From a checkpoint of a small image diffusion model.
Model: 21.2M parameters, arch uvit, norm rmsnorm, activation star_relu, moe expert_choice, num experts 4, patch size [6, 6], width 384.
Data: trained on microscope photos of single blood and bone marrow cells, 194171 training examples, 7.1 epochs.
Rows from block 11 of a small image diffusion model, named by matrix and row number. Rows with one number within an expert belong to one neuron, the router's apart. Each number is 500 + 50 x the weight over its row's rms, rounded and kept within 0 to 999. All counts start at 0. Numbers have three digits each.
Before each expert's rows are labels from the 100 images, of 14976 (inputs lightly noised), where the router gives the expert most weight on average: "patch colour" is the nearest of a few named colours to the mean colour under the peak. Only what is clearly more common there than usual is listed. The data: microscope photos of single blood and bone marrow cells. In brackets: how many of the 100.
# router: router (model.blocks.11.mlp.router.weight, 4x384, trained with AdamW), inputs 117-155
# up: expert up (model.blocks.11.mlp.up, 4x192x384), inputs 117-155
# down: expert down (model.blocks.11.mlp.down, 4x384x192, transposed), outputs 117-155

# expert 1
patch colour: grey (90)
router.1:517634466451478453471497541502506529488418431449544539555491482527438483588535482452407442456546493443548551438561586
up.0:474361485485534480447477638541553480440476528478605490508491469537500512590517536508478508514489527533449533466602491
down.0:550474508580444536535509488572489534509527516414525469498518513460462533448448534479504509469556451368544560442457454
up.1:542486515408381497497529556540490492583516521561483458547477561589576480592408476580488450434418577558490476494516441
down.1:568485491569474531518507482585484529507543516398529476494494491476467517452446510472495525464570432358551532426424453
up.2:454526524500418423478508473495567477590507481582499561502477546499520462470498487469445504574485535573478435516576532
down.2:538485505552439540537508475578480537514544523429530450510507506437465516450456548479517529473572453368590554423456464
up.3:429442494452489459551465547449461452444536492540479478475496512494535514516451513518584464589502586488578369413473502
down.3:542473489572433535528515483589505524509553505395528467472476532480489537460451536469475490487569435351552547396459462
up.4:408455460470498501445481569379568463552441575467575469509576442531447441463489582460448509533567437530478472487521532
down.4:563505511551401547536503488607467543502500491404522464481474462490556532489387545518475496477478422411553543468447466
up.5:463506511524481544398493439522511467453441434526488552531592505523506503451366478488479419530445515516549515493525546
down.5:517464506562425537562495490583510538499520545412500487485506501454504510446444541496518501430534494392542535413440475
up.6:473472564440502496512461575455509436498451491508539487529413465549437427527513510472514497514490516536528514510487488
down.6:528472508534431550563483448577486559499513540409512437539543476442439527478429536514487503467574451363556556433475485
up.7:436504443506450397446522489515548546452524502507533499511561483467479390577592422473473539487460520474523638497493623
down.7:549467490573458515524492460541476555494519508414494465492501508453473546424447547457505498470570477391551517444480486
up.8:431532410492580441502555501452515419436407574435519532603515502509493510503509538580417565470476505567494497514598538
down.8:507466485559449556550496471565493536487500527393531498520536498458454530458404548488508508481539481393588539446458441
up.9:517487482457568447443584570479553441414418437528494452457420452552509425507514391587437412573414574539442458486561435
down.9:525495498597454535526477498545481541491520522446539461531514499443504546453469597501508531471520429341517561454442522
up.10:398428579524408552460545561537442497569564531478485479524583438565638476534589480520535465466525540526517496531492531
down.10:536481510579454531551507481587472526509545502427526473480525508445462528443444535489488535459535447368545546444480454
up.11:463481494394479529435541532446572462481439491471552456465542398517570451614646507514514473588408465541439419554504552
down.11:544476504569439544543502485591472531503531505414525463478519508455469531447436531482509505455544455373548552438455457
up.12:527456493514544533449570564502474391482521432468454498594447600457522499483458453453395448586497531582496540533493445
down.12:539482517569436552523512496574482534505530499414534476493528526466471516448431548491503504455550462363561561438477453
up.13:506444523432523538446557513475489466538486483485536545519470517491496536566549511492540492606485493457444454500557530
down.13:531454472585427518532519482583482519507521532396547484478514497483479551488463537454491498479538427335572549419452484
up.14:513464488506575468457472503438567539536430462452468473617504458494457498534619464457423429501475510499551487575528474
down.14:535476505570438552538520483586489531518547495422532473498533508437465535464439545482502508437529466349553564435464448
up.15:522522485593558420538542565443455448517502448418497460444435453468507512477511561496489433536535613530556453428568487
down.15:543474478575467509532503489591476536526537517414553491477511522441476533462418522495498498492528441378525534451480472
up.16:466477514523436515490536478467559494477533471534343451523549466536559506556549445527426474459484497584513538475536585
down.16:539483498575448542532512492575480529509530513410540462496522511460468535455445540484496502462544449368547550438451451
up.17:498453473443414476521635526471505486432440478442512469487483482500516504456497456583543497636414562515494490479615547
down.17:574486497558454514554524478592480517495498518380524484512523459471494533449406495457512514463524458370576524438452480
up.18:465499521427435489427526507534576466448490559460429509517383481501563468477548470549481531483498607540487405495517499
down.18:538498489581447529541495466573480528519512504407544455479522494464459514452448535503494515473549456359545543440478456
up.19:400514544528560497470552495474480462474475513597551531572474538536495493490570516467517486550506471555457405549543563
down.19:559479506552434512573497464594488507532523497393545493500538518469474538454445533485471489460543448358534540409442446
up.20:432541467472441491476470584392469472455461534570546462518503559523495612470558507534487574466497532493585528497466580
down.20:560485496581458533538503490578480514505530515414525475489518521443479533456438530508505513467554461369557547430456470
up.21:487525461484569443466551525433534534437504514539550504526529505513533494517649549400540547535564559483502481519563476
down.21:544493501579453534540496491589482526510530508417537466489527513459469525461442539484498500465555451358547555438447462
up.22:431513535541471532486497555457472488476497411474501477475447511448538485418507555517464479563509500504424421517532482
down.22:541480500578447537538504485581486532514532505414529470494522516460472532453450538488497510469549449365549548434456456
up.23:480518536495497491503535445497444440468471568529478568505454447504478497591579558508515506623523475565513506594496591
down.23:550482506580416526475506526555509532507493532374524464512511541460457525465434510483491508468528463377544540480507444
up.24:579502488559597480466501612596541441386520491496491517528552540510440484521550531512435455475465487491549469509539537
down.24:547499495577457543540508514579474563500519508412524478471515510482475551431462526504504511461543483354551549425449458
up.25:464491469511519566492407520565544456441419439609478482533519470563491481396530528529543505529474415540566467512473507
down.25:537480465551463578549509512581483576493533546398555456513538502455488519424443523444493501454568458389525554455426456
up.26:499579479408484508538562534404539489540487480547569565446541415434584413584625542554444445568497488517533469550449591
down.26:571499487556454521565489495588472501530503519381506466513491519457488547467490541523511490454489472384535564477474450
up.27:539464462403462564514455577492534446555475462578533543556480515508524518629537517562506537534453473537523531531472522
down.27:550482498570434526548503481577496537500521516410526464494522501458472528459454535491499509468546473379543544448447461
up.28:491423563419550515407532481545561511483508505509502506445514486551573528472488467514482511483465397483478419505477444
down.28:548485502575444537535507488572481535507532516409531484493520509457469526449437536493501511464553454365549558429450453
up.29:303460502499585444420513487497468522533496507427479455476461533491552534578529542431461506470513580541493498480437526
down.29:528497492574465521527517469553495533511537507406526481491539521451461523468426537496478499449553403379540544424479439
up.30:450435486524475571489535518526531451489457470447516470485604429512508535482481441517519489564553499531505459418493467
down.30:562469503572459546549515493592473532515501508445522469489522528460474510433420548500496508453528467356560555416459456
up.31:592515519491457496563450535497477491428445524469495505543427487516452476460497518457470482519403461549511482530526519
down.31:553499500578456534523508468589506539513503513427549483523492520439489518467442537495474529483537445368556547450455456
up.32:504534527459491498547496493423468469450526486509506403517462524543468452485431506526447542554536518491539510512554473
down.32:553469482567453537537509500580493517508529506413556462498524491451466525453457556478511498462564463372543553454466436
up.33:458458475512495458475551569403508482568550463495566473534575583555442452543477476520495507568532545439429598442522578
down.33:538474501577442536530508486576481521517524514402540473486529505456466540443446527481506511463550446372561544450443461
up.34:531485522457502517394504531473491497618453551471517503573569480453560537466486429574533506484554635561451493589558534
down.34:510458497573445579487480480583486537513514530412524479491551528469468515459442540502496509462589464385553558436471492

# expert 3
patch colour: pink (84)
router.3:523500560500610449523508593505585571537480526485558468461528488547410507470511419540519509545550580487546545456488526
up.0:514482476413564530526409595481491495472532470357421532524570519494495555513574493542500533556386456484468464488546535
down.0:505502512621456460467568417493527489514503545633578456466397442467536444476496524440550539439598538498547499501454470
up.1:415531566530548525535512574592444545446571469527610546552453478416548541514452443515500491522561469468510431475490414
down.1:618487445509423508474499449401552452616487524498428429444561521577515437442537533475528457542450559522429584513549557
up.2:502515455472543434570542542537470514464499439418507572488510581500471489425546520598567490593398336457540472508531526
down.2:455476568504462491425452484512536509543510584579491483508507422517521470554414469414387488474530622544466532494470464
up.4:494478470403475506499495525539566492551501431410495423518421439489514548476422538538553468476522506551409598509599515
down.4:521509500569458488523498513446430528450517617548522583470582585519496468536558463431406549506525523419583389521389507
up.6:574525499489602503501516461542463506507545496503519512481563500580435515499324425436463495622501511497505538579433597
down.6:424469530496454471467516504445561486500480533513462457508432455423552520530625564569508521355475516523507442414541426
up.8:496557475511520528524499528486633443543541506640487499551453573468396554445498556537531525511572406438492561485480448
down.8:526521514486455444500507459571383563456423524351542507414494456529591445536508432456468476509431576562500496538508510
up.10:382467509470439502436521470403490492484397500448521520463531542496405448466393582466477476508442498404550456399580583
down.10:594561494516571487549488561580523522484560480529433530510457436479574526518506417498531519478596475574488504598389457
up.11:507468517483383492556531393531490392477428480524517528431481550504522528469497508426526506520599532501473527451482533
down.11:511551443552628497439503596474502614515590543480465490520523444493468492558511436562496444519421452490548482542584502
up.12:567527487545372484459521512542484498450508454445476515446530465496435472502476509410577455503439440399471537519495549
down.12:450535527424647506547451530453523487495509498578489437575441516535583552461458443550461536480527616582512512530503488
up.15:496434479522492533476478491483493628484556483557525491519480485461485493495550494584515569563546500474493506611443587
down.15:513583527509470448551449520554465403523459509475425495494508570474500512496416527407456453419503503542494496376556415
up.21:541489475540586461377490504535519530472424463498473437463582512430514610447505471431395426662465442608530567454532516
down.21:510514539427440477607556480480463472475563537502552602525417457518544375550517513591592584396509507451519414551473517
up.23:569482462571442628540511512469529574507482432596466546508546476542516426521412456518501452552403455368577482505481373
down.23:434513523423574359490512525562481424465518552388543456487442474403533552473540550459581560509561524554411541482500642
up.27:498506442589535531534469585525565607491625525396497517470445459506560577447629478488611537501511567418472641365437475
down.27:476490554347452525444522428510456408537446483600516445564513508528465416582456511524426432502478417572545406587530494
up.29:526493510434539557506492489532556478497514624488399483431404482511473522534512447455487550518427472541550553425506521
down.29:467507520569450508490524532509483532485492370475608535623580472514478437501507519529498434480572539450477443513490496
up.30:505558504495475499531476471569518440470425486559519473567468446573541612455509423498580553470513591429426518507497504
down.30:524458555500534500447475529394509519519541504445487542453538544460464397553553557457473467539466398584515468523508504
up.34:442457466525327483479490496512555560489548497472429507539371394488445464598457475473503421515497399491588483469387508
down.34:533553535469664497497480526482476482497530488502597529475624572489580517400536507534463536495479541497412512513593460
up.35:496491448530491541524482534496555443508534445411609525421464487334551510463516495512528536445499523488479515574439553
down.35:492499545469549436493484483513430557514378547586398453602523512684475512522475507527466469549533426500563500426545485
up.36:485474514533520443510577360518441533502521500543457626471507511551446433402487376501485475490464457424447584552514506
down.36:475533463449484515519426596478553469490469506490508383561515462442519539623539615533535539527539510525525423426520500
up.38:540480456455513602420526497448451475446572576528521565545421484474502395454448549488561457560420491543537593451559446
down.38:487495534549474410575458508577550503529458442474489443432584544564511570539548396535460533471564522451433406542397489
up.43:478531524509557527498524459436485569505509573567536501455478620553480427490492468467523501543523518415498598459531423
down.43:517448513475452508456463542591515418476493446430463522552503366414506547524542526515467434459436493507528461536493584
up.44:551551482553556398512510526392433532523585469572531411443438551520419404586511463496431466510531461508485491518513463
down.44:477468478425409611454462466587590434475439538450526568553508455485570582391474517565574514478490526478488469439526523
up.45:498522587532452448444558559490507535561558488451514537454507444482518472419574498486483518448560448511533487567493593
down.45:463503401500545534491433430482505495451478533554469478547495494481473518612420490483544454557480565538451550434483351
up.46:578483509471533515432496522539555448553533445449518482415456479557517420503533475470506612532455619435342510515536545
down.46:454472470502454482565511522481467540466509578503520552563559524429462580523441559517499370458528407537591463482398522
up.47:484536526431414499515569518507481485513511558481567550603524478545553475464470411482506503510587461376515570417496520
down.47:501469458552575486479401467457544473449531440462469439363453536495445525553511590492441492494405493564488506585434446
up.48:504495421453440463468483548425523470490493407461578529434505579534550417467484436470491529545512492504526473556453478
down.48:523527544526533531492485471579460514522481579554396456575509433500470578529522514567492512518520471500484513484507589
up.50:459513534510523529488422431483500453529409530473464388452560615578560530533494495519489623472452478592460582490478418
down.50:555491444462493431460602518570497536497551455500492619522411427431449497420425516547517430491514516421506449458463509
up.52:544500502532530638571471536579504516490549511464547488518440532504516440500457503449430450601482563464537527596471556
down.52:474533523512508353421537481413476484510383520516481482446521449524534577520499437553568519458532453560471453453516437
up.53:401495562486519506505455428452466539475467448565485442584529524454434445549528578416428537349508479440503488436466483
down.53:574476462510499501467525604607540457524515518423541540483426493555554565480467445543589461700498460518451560588541486
up.54:405538454549542509468484529526511560454422556531441510542441428582653475425462585598529418577416524455539525602470342
down.54:591444581465482470495550497441519413568605444463543488467540552398329504565565445424454543470544491556467428412538656
up.55:564506498582486439493507516504563553534527507470510506550500469492539472476479503436453476436554526453588489429488547
down.55:446501491410519499464483526438529426470452462575482518522502498531467452541506470500513522573473529605444498546554525
up.62:508468561471562464625484499515547547465505445482407471557418447471470522381481473475457479476536468479449497498569575
down.62:445546472529416562377499526468442485500492558477582497426558521516551432607535574540530510478456514481573499504440429
up.63:469538484433532602530581456387492436468488531440531557441538484378507485466577560471495516486472533564478523550364527
down.63:576483485563474452450477554566513597526515503536497445587462515621469515551444486523519462544496454439446483429618459
up.65:494509592605575432529510485484485502533428503566451480426419418419494524387422461544440427514555586523506477491513592
down.65:489532369454475531473460490534511521454591533433561492590586563573510500595516521461536509503509430476490500506501424
up.67:449500603496459492497509474527566471514412479473536519516486505524515527559480525436456498606576376528547468535506470
down.67:457499410489557484570454554489453481504601498488457476483484488509490453486516443565538518481404646471456525478483559
up.68:488477442389520525414483527565554512444439503555502410504473584558478490583447508449463540491523536377585519531656465
down.68:444549560597493466636512472421430516570533559457478594523532366483471512476534498560572490533482519559454454511345539

# expert 2
patch colour: purple (64); blue (36)
router.2:500530504474559410530482579488591580612457502497582424449508472501448480497519440502477521518531617495570552454477490
up.0:444493482490509530541452450488438452466545497595547490488503573535437628530421440522495494570465548396399571481365542
down.0:571515547543455465460525523486534558486484512427482533531451394487525386486564527522529534460492439535525399489559459
up.1:548532502501462465342527474578487518532456523475467403476423492526466468552576561427517472478376512443429538523528574
down.1:479459496517595518579444492436497469438555428499531616513556529491552560471469473506435573522576542549575490467476433
up.3:475416574502563491545471412490544448574531526495500398489505509543528494564506520459519496545525541482538518475445442
down.3:543552444483442483462531609539509522420482499465528592512503501467450503449480452503475486474459480484510493527552550
up.6:568520606487496569503527428530472594461506493493511478400557486534508465461408536554426409558499458524458430475439426
down.6:456484405501548469507524494497510444549527474510454523611461546518487524527594472478590631468522531501501549435500565
up.9:437538468514397536534526392488533493499580460515473467495472502480421472447435549457484455495454527556583633435428555
down.9:535462516450607458400479578515494534533396512481533566514511533474553516552545480507516523569545448473422430534518494
up.11:531501593502508442553524488508467580469484530533458464429461435500510483595436500455497522486505497547505549586514538
down.11:471550452506502542426466511497521434528528478500544533529514543491522548445576511585448466538495493444469488390520454
up.13:531434544439477558523421529563453465451578487522503467482501522449442506563496512504537522632491500597450431497563582
down.13:449560469546583415500557417427550567491391541445507553491513477558543496504464464480470483375513573492542586531458422
up.14:502544484461482481529485453484514449511514463359501501473582572438544483578487466532476549452532490471544540500500408
down.14:555421497562491499498461528512480502517497505536526483556475458591460548471479517454520503501493463497465476477478566
up.15:460535528543601396452574541510581473534589446551481540516463524451473467519428465432449447456487447402557447483494584
down.15:513462504460410593554448475474425527487451600472547482510495471532561494483537549560587581568502520636496563488568443
up.16:639495568505564525519463514522483477472550408514579418599632491492478550459519518432544569496610506483500622505530553
down.16:417499453464434445462514478457514456549454619493488554429315516498510501547512432531467432498440510503512382508472451
up.17:428426524496490566587508497540471533532392488493553508453544548443511555397506435426443565448486524458466525456599457
down.17:600594470544496460412494506422489490446596546489421518558468484534497414638442590535565411565535489522536485526421526
up.19:448539544531535480481501487503485595521475567582511499426492567482451562526555583647544435557446449562487544528500481
down.19:555488390465505547517482512474532394511539490414519455565528383509516465473496412356456586412563524398461528500572527
up.23:526500474576510523421513425544495417491487456451527485469512452529557558461471575512518491444443512452523560490458479
down.23:531548549401513489569462548439535545514509544579524517506480554445447487552540420452503525521573458497472480508513544
up.26:501458550600547514476508531472474527505454530448529414474493524556494423397453458417385536473491545537555453473412554
down.26:491553505397498538527479460530529488444503419525440551532478481484488573561520512501608497532497474531479569500609451
up.27:487468544395533505456509510510447477497592429565591545514573413527479575471563492522551580541395459597594524561392520
down.27:509493461535522492534496486429603472518375555439392447523444598493502413556471464534438501454592533399438543431609482
up.28:480536502437439485508530511495542544480550537503412479552464469520553506508423460474486463525566473463523482424494478
down.28:560487513546524510505482497487504483569458418491576471502563502460419497463577577481542519463458586517515514518514502
up.31:435545452540491437396511507534493518509567498524486461437486546579493580545389441571487506484516419424497571375401645
down.31:587464512493492537619480483510507477486480487499457565525499482482494369448570523429553515489474596569478425670612395
up.32:466555539513558525504547464466453587449715539510506495408476546539533440585423525526527478617489496532501589452399469
down.32:525423450457402406555458454504542418525450524473523397576538492490443548468633518505518472445498519403452476572498465
up.36:542453567445522550473459582536539468518504517469576518419501437520522489471539439584498455431619447528567550432458528
down.36:495518396532499480554511404459506474444439459548426488568497554503502480490471588378474542542379557472478438561537471
up.39:599560510454474528449537482392555563512483489517522538514435475563479490564468462481482539482484417469538557396584489
down.39:423443472501528409557482512575487420489489511527471424489554571451515545448572507507542470503477564532453453528423524
up.40:464484556502515510418530496475469457488461409412536554471513484582499534460476494329490523521496426521546551438578437
down.40:454482474450476451545478459521592526535503567563392463529476510418490471557571503670563516451463574552429489544423587
up.43:623498541512465400470519489519443556496481475417557548482433488510546543474634558599561480531637416417571544503352474
down.43:393504446463539513562472508463507441519513505581417479486564492493452493551429447411462526449447548560431469472584549
up.45:516463538475474465599506440603585566517457468543456536533537491480559532423529490455498505485536457477540519497481557
down.45:478549469523493516433463561449447463501569552417552469456457531496528539554459557577521490471500561523489467490553426
up.49:580528534473577555536458548524517492469565443470506466412462476512439539439468578519551586487533382570542523398494452
down.49:436478453528436476460547476501499487529436539545494500567522593471551464596500438491404411508519603451467481601479551
up.51:523522494545560511586504476476518532522489579574503487631476509605445533572525519447537466341447478550438565422497491
down.51:487508488478421477433515503538441509471511389408508474397533457413580516454505519543489565633604511452542433580502492
up.54:504559588458555524363540595520514503508465557454481434466443452472549501526591504539542496444446482496512605505465494
down.54:560435416547474425628474420540496496538498467554494529537580496494438495484425517487468503524557530479469368463534567
up.55:608458512563532613435577551489379473437485538488476434497460533588501497459436470426470503489456536506529545568416461
down.55:396516519408480412546444462517578532525480544567521543552533451415495557546567526578526524523573409484423474431568534
up.58:520576500422513505466472550508490593444446379435569526588513533455509518550514510467490471580574556513476466510513475
down.58:487435479537512498539503461497502412518523632513412466437496414535495498420508511540523546388432422526500502454442505
up.59:516502457483587594551468533516534577485536474389404524498590599481495488558501541542433526506531425535512426458518505
down.59:415494568488463430479521458471519436510436518607585451477391375537492458470468433443577481516459535472468545526460490
up.63:427426545476576413471540472560450522504551551461481476523452486454496521440535631486482525467555573502419443507464486
down.63:531541375503459611551481526457524469493481423504529562491483517524523500557414373523498460526463427514579500473528486
up.66:404471500532495600522491500532458484539538488541524462439495473553484516454522499368567507489465614529537505521505460
down.66:503554479456483399439490524467591523478481507427475541540503503472562474541494492639439530537521425473433506489534471
up.68:471478496489524415436505467544497540503487488495562583514455496478493472518545528446532424449517396484465537459552577
down.68:495561551545458570551516534388514451475533501566441411492613514533493546463459457594464570535481603509507478478403448
up.69:519470523383526421451538550550453514469515475533520501563581476476448440428540433456528443489559494563535531501467494
down.69:497560430618446557552463480488525526539552533484494518463426526485537472573490641534519516521448537461505460538546505
up.70:573461507517521534474466547470606497426440415439605510461537358513491506467375443569595500417598435575439503559485403
down.70:448560511506443477533491422511385529583523576558407489535470603503525502534576500424408498519464561447604468471528537
up.71:567489527569423472501563531569569531527500509507540568482462526431474437531458510507503563536393486488500531507579602
down.71:402518432467603548489442483451445430452465521485464469487541496563507475489505449552526426478539538506517478496458388

# expert 0
patch colour: grey (60)
router.0:547428475483598454563529529497503529516468485508510506456508524488449488488518435539561482508569596492500511495511501
up.3:497522550432498451473535477522594505500527502499516495546524570564473604452428506506490480421614534529440487593527500
down.3:459488446594454566530488564546428555457486479482501522456466403440473434527533520448523490535365473467563547454470513
up.4:581484480483455548575562512517548486504416490545549448550499478508489428492486456446469468457554455522508486464470447
down.4:437487497484557421450412442461423498470583455483450627457530551499493550560523566524522509558471517546510528518547576
up.6:563548518590542514444476388458423434447536559537534540490577514552501564432427523543475556535517549486437562434562506
down.6:457426506459470480547529601536513577529448467488441510546420524414459427500573510454532438433485455448527411560506452
up.12:452514447499438510487520520627400653594651488430501461553493553564484412522567478411405521443491532521522416399489459
down.12:565514508510543487514489471364661346460364451589533493472523444468472581533439501526582461543548469480473649578484538
up.13:457468451506520453498446582453463570497502475494501514517519500594532494465422515426417433572489483408568569566480628
down.13:488489508459470558492571444497517418534520540489489522534487533446453493543633521615546564447509503639473510475491384
up.15:559507580529493509512487513449561577481466551543544499447562482627477503435538499552602425604524461463406441404467498
down.15:464527420491493528458526514551420521498556454448482515532410500391536472526421504441429566369452507501604548619545508
up.17:575513541512487470430480505479418508510545512473486579500497550499536540528409544524494505454569580571462397582505434
down.17:520518424554507543536460367553598564515541485459527507438552532516497496473547512456474515598462459460467584448494506
up.21:382469557465427530490539524497501479497430522461541456435439445522459588482615510462454502470539462496496534448529483
down.21:613539454486542483492463536468442493531537492549507492554521539467492440534363495511568474533492505548523480557427532
up.25:510556523571522508494492633414524517479431447507482475370420410515461511564504530620559578509562578437499500525430460
down.25:463433483455507484489502414560477480505549502484503512596549548489543502488486431384444398477438425558499529470571529
up.28:470532395402506450588478456500476439559532557396480485515552503512499552457478457556500421516530417497542599391523515
down.28:532463617568480547392526567490554605458494452586529548539463500505484444545522547434482536537475569542475417602552495
up.37:517530444604355485598510490463512525414573378532512436550461502609483546511431531424439551473484484477412504429536413
down.37:477458549427669504443485538514455480556415623514546568478541487416515458501571440535548450509503536506570538583441581
up.38:441481480499488463639413445451458504474526528506467443456481476463561470461452506522587418506407449474516508457542510
down.38:566495480544546520403583574521553476508477486492541574556527505541412528510507468465429543460588500537543479517480503
up.40:520440518484539483443538458545426467517541546508542519517467460402579454485517477541422513568517570452608492478488471
down.40:518573459505446490538451548449543509447504452549443490470515500625442546525478506450547479463486427521404495483553527
up.47:531432416539540442575491487593460477537601492481482482479372492558490464540449497533553521523529487554579530473523520
down.47:424566580444499538370478452396525517500420519537513511505618533436484542476517477499463470478488528472412474485511501
up.48:514514534442464523501497533448494641481493463487484537496457508538472570456540508533470544507545594520462598568453602
down.48:514489413533526477474474442532476439501458551487521456491506507476558458518483515467529481490503398493526416434536446
up.50:489445483483507386449479462373437569397487548508480530436476456540417443495493524593559456434614435487537467490443497
down.50:499565503499463613579541530581569430611497436505501435544529540464591585482493477417422541498403531543463515476529515
up.52:430527518574537480558519470494541581497588495461471539540506474523494469455533413511504571453536522487417595554536524
down.52:520453486440462525429506581517505449535402560519522472468459522494458515516516586481526383528451456531557420448434490
up.53:572523472484514451548464446522419471439562425456482525424532601490513569569548556448579615578529463459484484491438468
down.53:474446505512466580452507593533574520524510567471474465554445421489550478406474496570427441381483532511491537474579506
up.54:570561537464497430586514599524535510477612529475495369543551578613577467502485545496557562551520387476514607421482619
down.54:419470459538432561436493428446485487469345489581481558514440448407413542509439409500464473497499624528505398550506445
up.57:454473429495468514547429469519578469489434495475540486504554489405522484512515486442551428521572484609556442430460366
down.57:512533530528530472498600556461421498481541458574490494506464513582467509527432517575414533479426540433441554595514535
up.58:527468535542562503529447492429424472465526513495528612462468492546496549378469514527552466447514542480372442525462460
down.58:448540455426461451428561472419589508583487440527505389565487453524462392597551435515552484486487550569532564486465546
up.59:511532424444497587525503520567539460446506501464526434457381479522478503484425535525567480579481465382456516700463511
down.59:506483540569512401470511519460472563550485513545490603556552505497534519523533460495439555445491534617560513329494459
up.60:510489464465439621490453585542518553494546560504511492468530459511489385578539469507383528515466475493503503499444454
down.60:460463521525524371498559481436521479512487420519414520506482554468490658409507533490553452462521519539488471497505581
up.65:441486590519652472482482377492498485503535468388463454487498500533548424523451528516517531453553488462663471494541482
down.65:543541434502358534526522628516511549481435513580541503495445492478442542512566464507504488571445532562389525498490535
up.66:474465546546471533536505609517520494522470414485495472481524515398546611514517484542480507610418507379450572405453495
down.66:502540418431526471386492467480487498496491552499513513501471462604457380542521521452458479424529477600520455568562509
up.69:542462505448482498554531541503599532492542518552435466501485529481476442494469568515524548583506512613576472617440478
down.69:481466443480474484458465483496483446543545534431573391552446448503426533518522478514490503467496427352526575449531513
up.72:498497481435392500438485478489484478486447522540538559532467529450498483460497519523499485536539510645545561491477544
down.72:493506527531625507515506490490529513444507477484486461473525478551518535550487460505535532496423526392443476512571492
up.76:389404511402505396436544550484547594463392460509583529529539514430511500468583488473419526538510591452452501419563544
down.76:557604520589487533532435453462493412533573534441417487502434446608504503529454504514563478442527396570589491514451465
up.77:512557468617487499459538587441507458538495469448567495543461455510448509447475533439479500439559521544608523425470516
down.77:426496520403509461471503489492535495477458492535442509500507477546556483567571458578509471568422507544425490554538531
up.81:430494473515528396554472488603552568504422441528531520459554542476529471522598614521457432449530465538395481452461525
down.81:537441565486444525472512511396499438489542543504434474552419461538471505481467417505619613539486523435632481497573462
up.82:537550573466458460445584414484526497537483511405527515579556510564446449541542574408538523445519456526427538482503434
down.82:388473407482522496513433522548471527477487448548455535359476527450517610489459485553472545551481550430542493577515542
up.83:552548473502567547412443464497524512545458442579489508483485493422549597471519487547467451495504578378556441419505612
down.83:457434549526445433552578571472447564465549527450478463542490498558493426536509471458514560457520500628445555559461439
up.86:577513485522569619423600492563483517479561433465498477498508449435453494549492517535568463591516508454544506502413440
down.86:442470497473388369566397460391497459536442542561502512503465512580572528431548474485487528420492522548457488543571520
up.91:476507552521440492423511512445564511544455439451482463588532523556529492645495441515538477535470541438561576482420476
down.91:500501435505522477577508427585451503498542567526547511447457512430439471377511579407409517477517466567459404540531552
up.94:382516538527420457476532533526557428487497453500497343495523430488547549524524461543445388449522524462529475565594504
down.94:634538425444594517552467490436487574500526524553461555568500587470456418513477553492502633487501495551501558459433549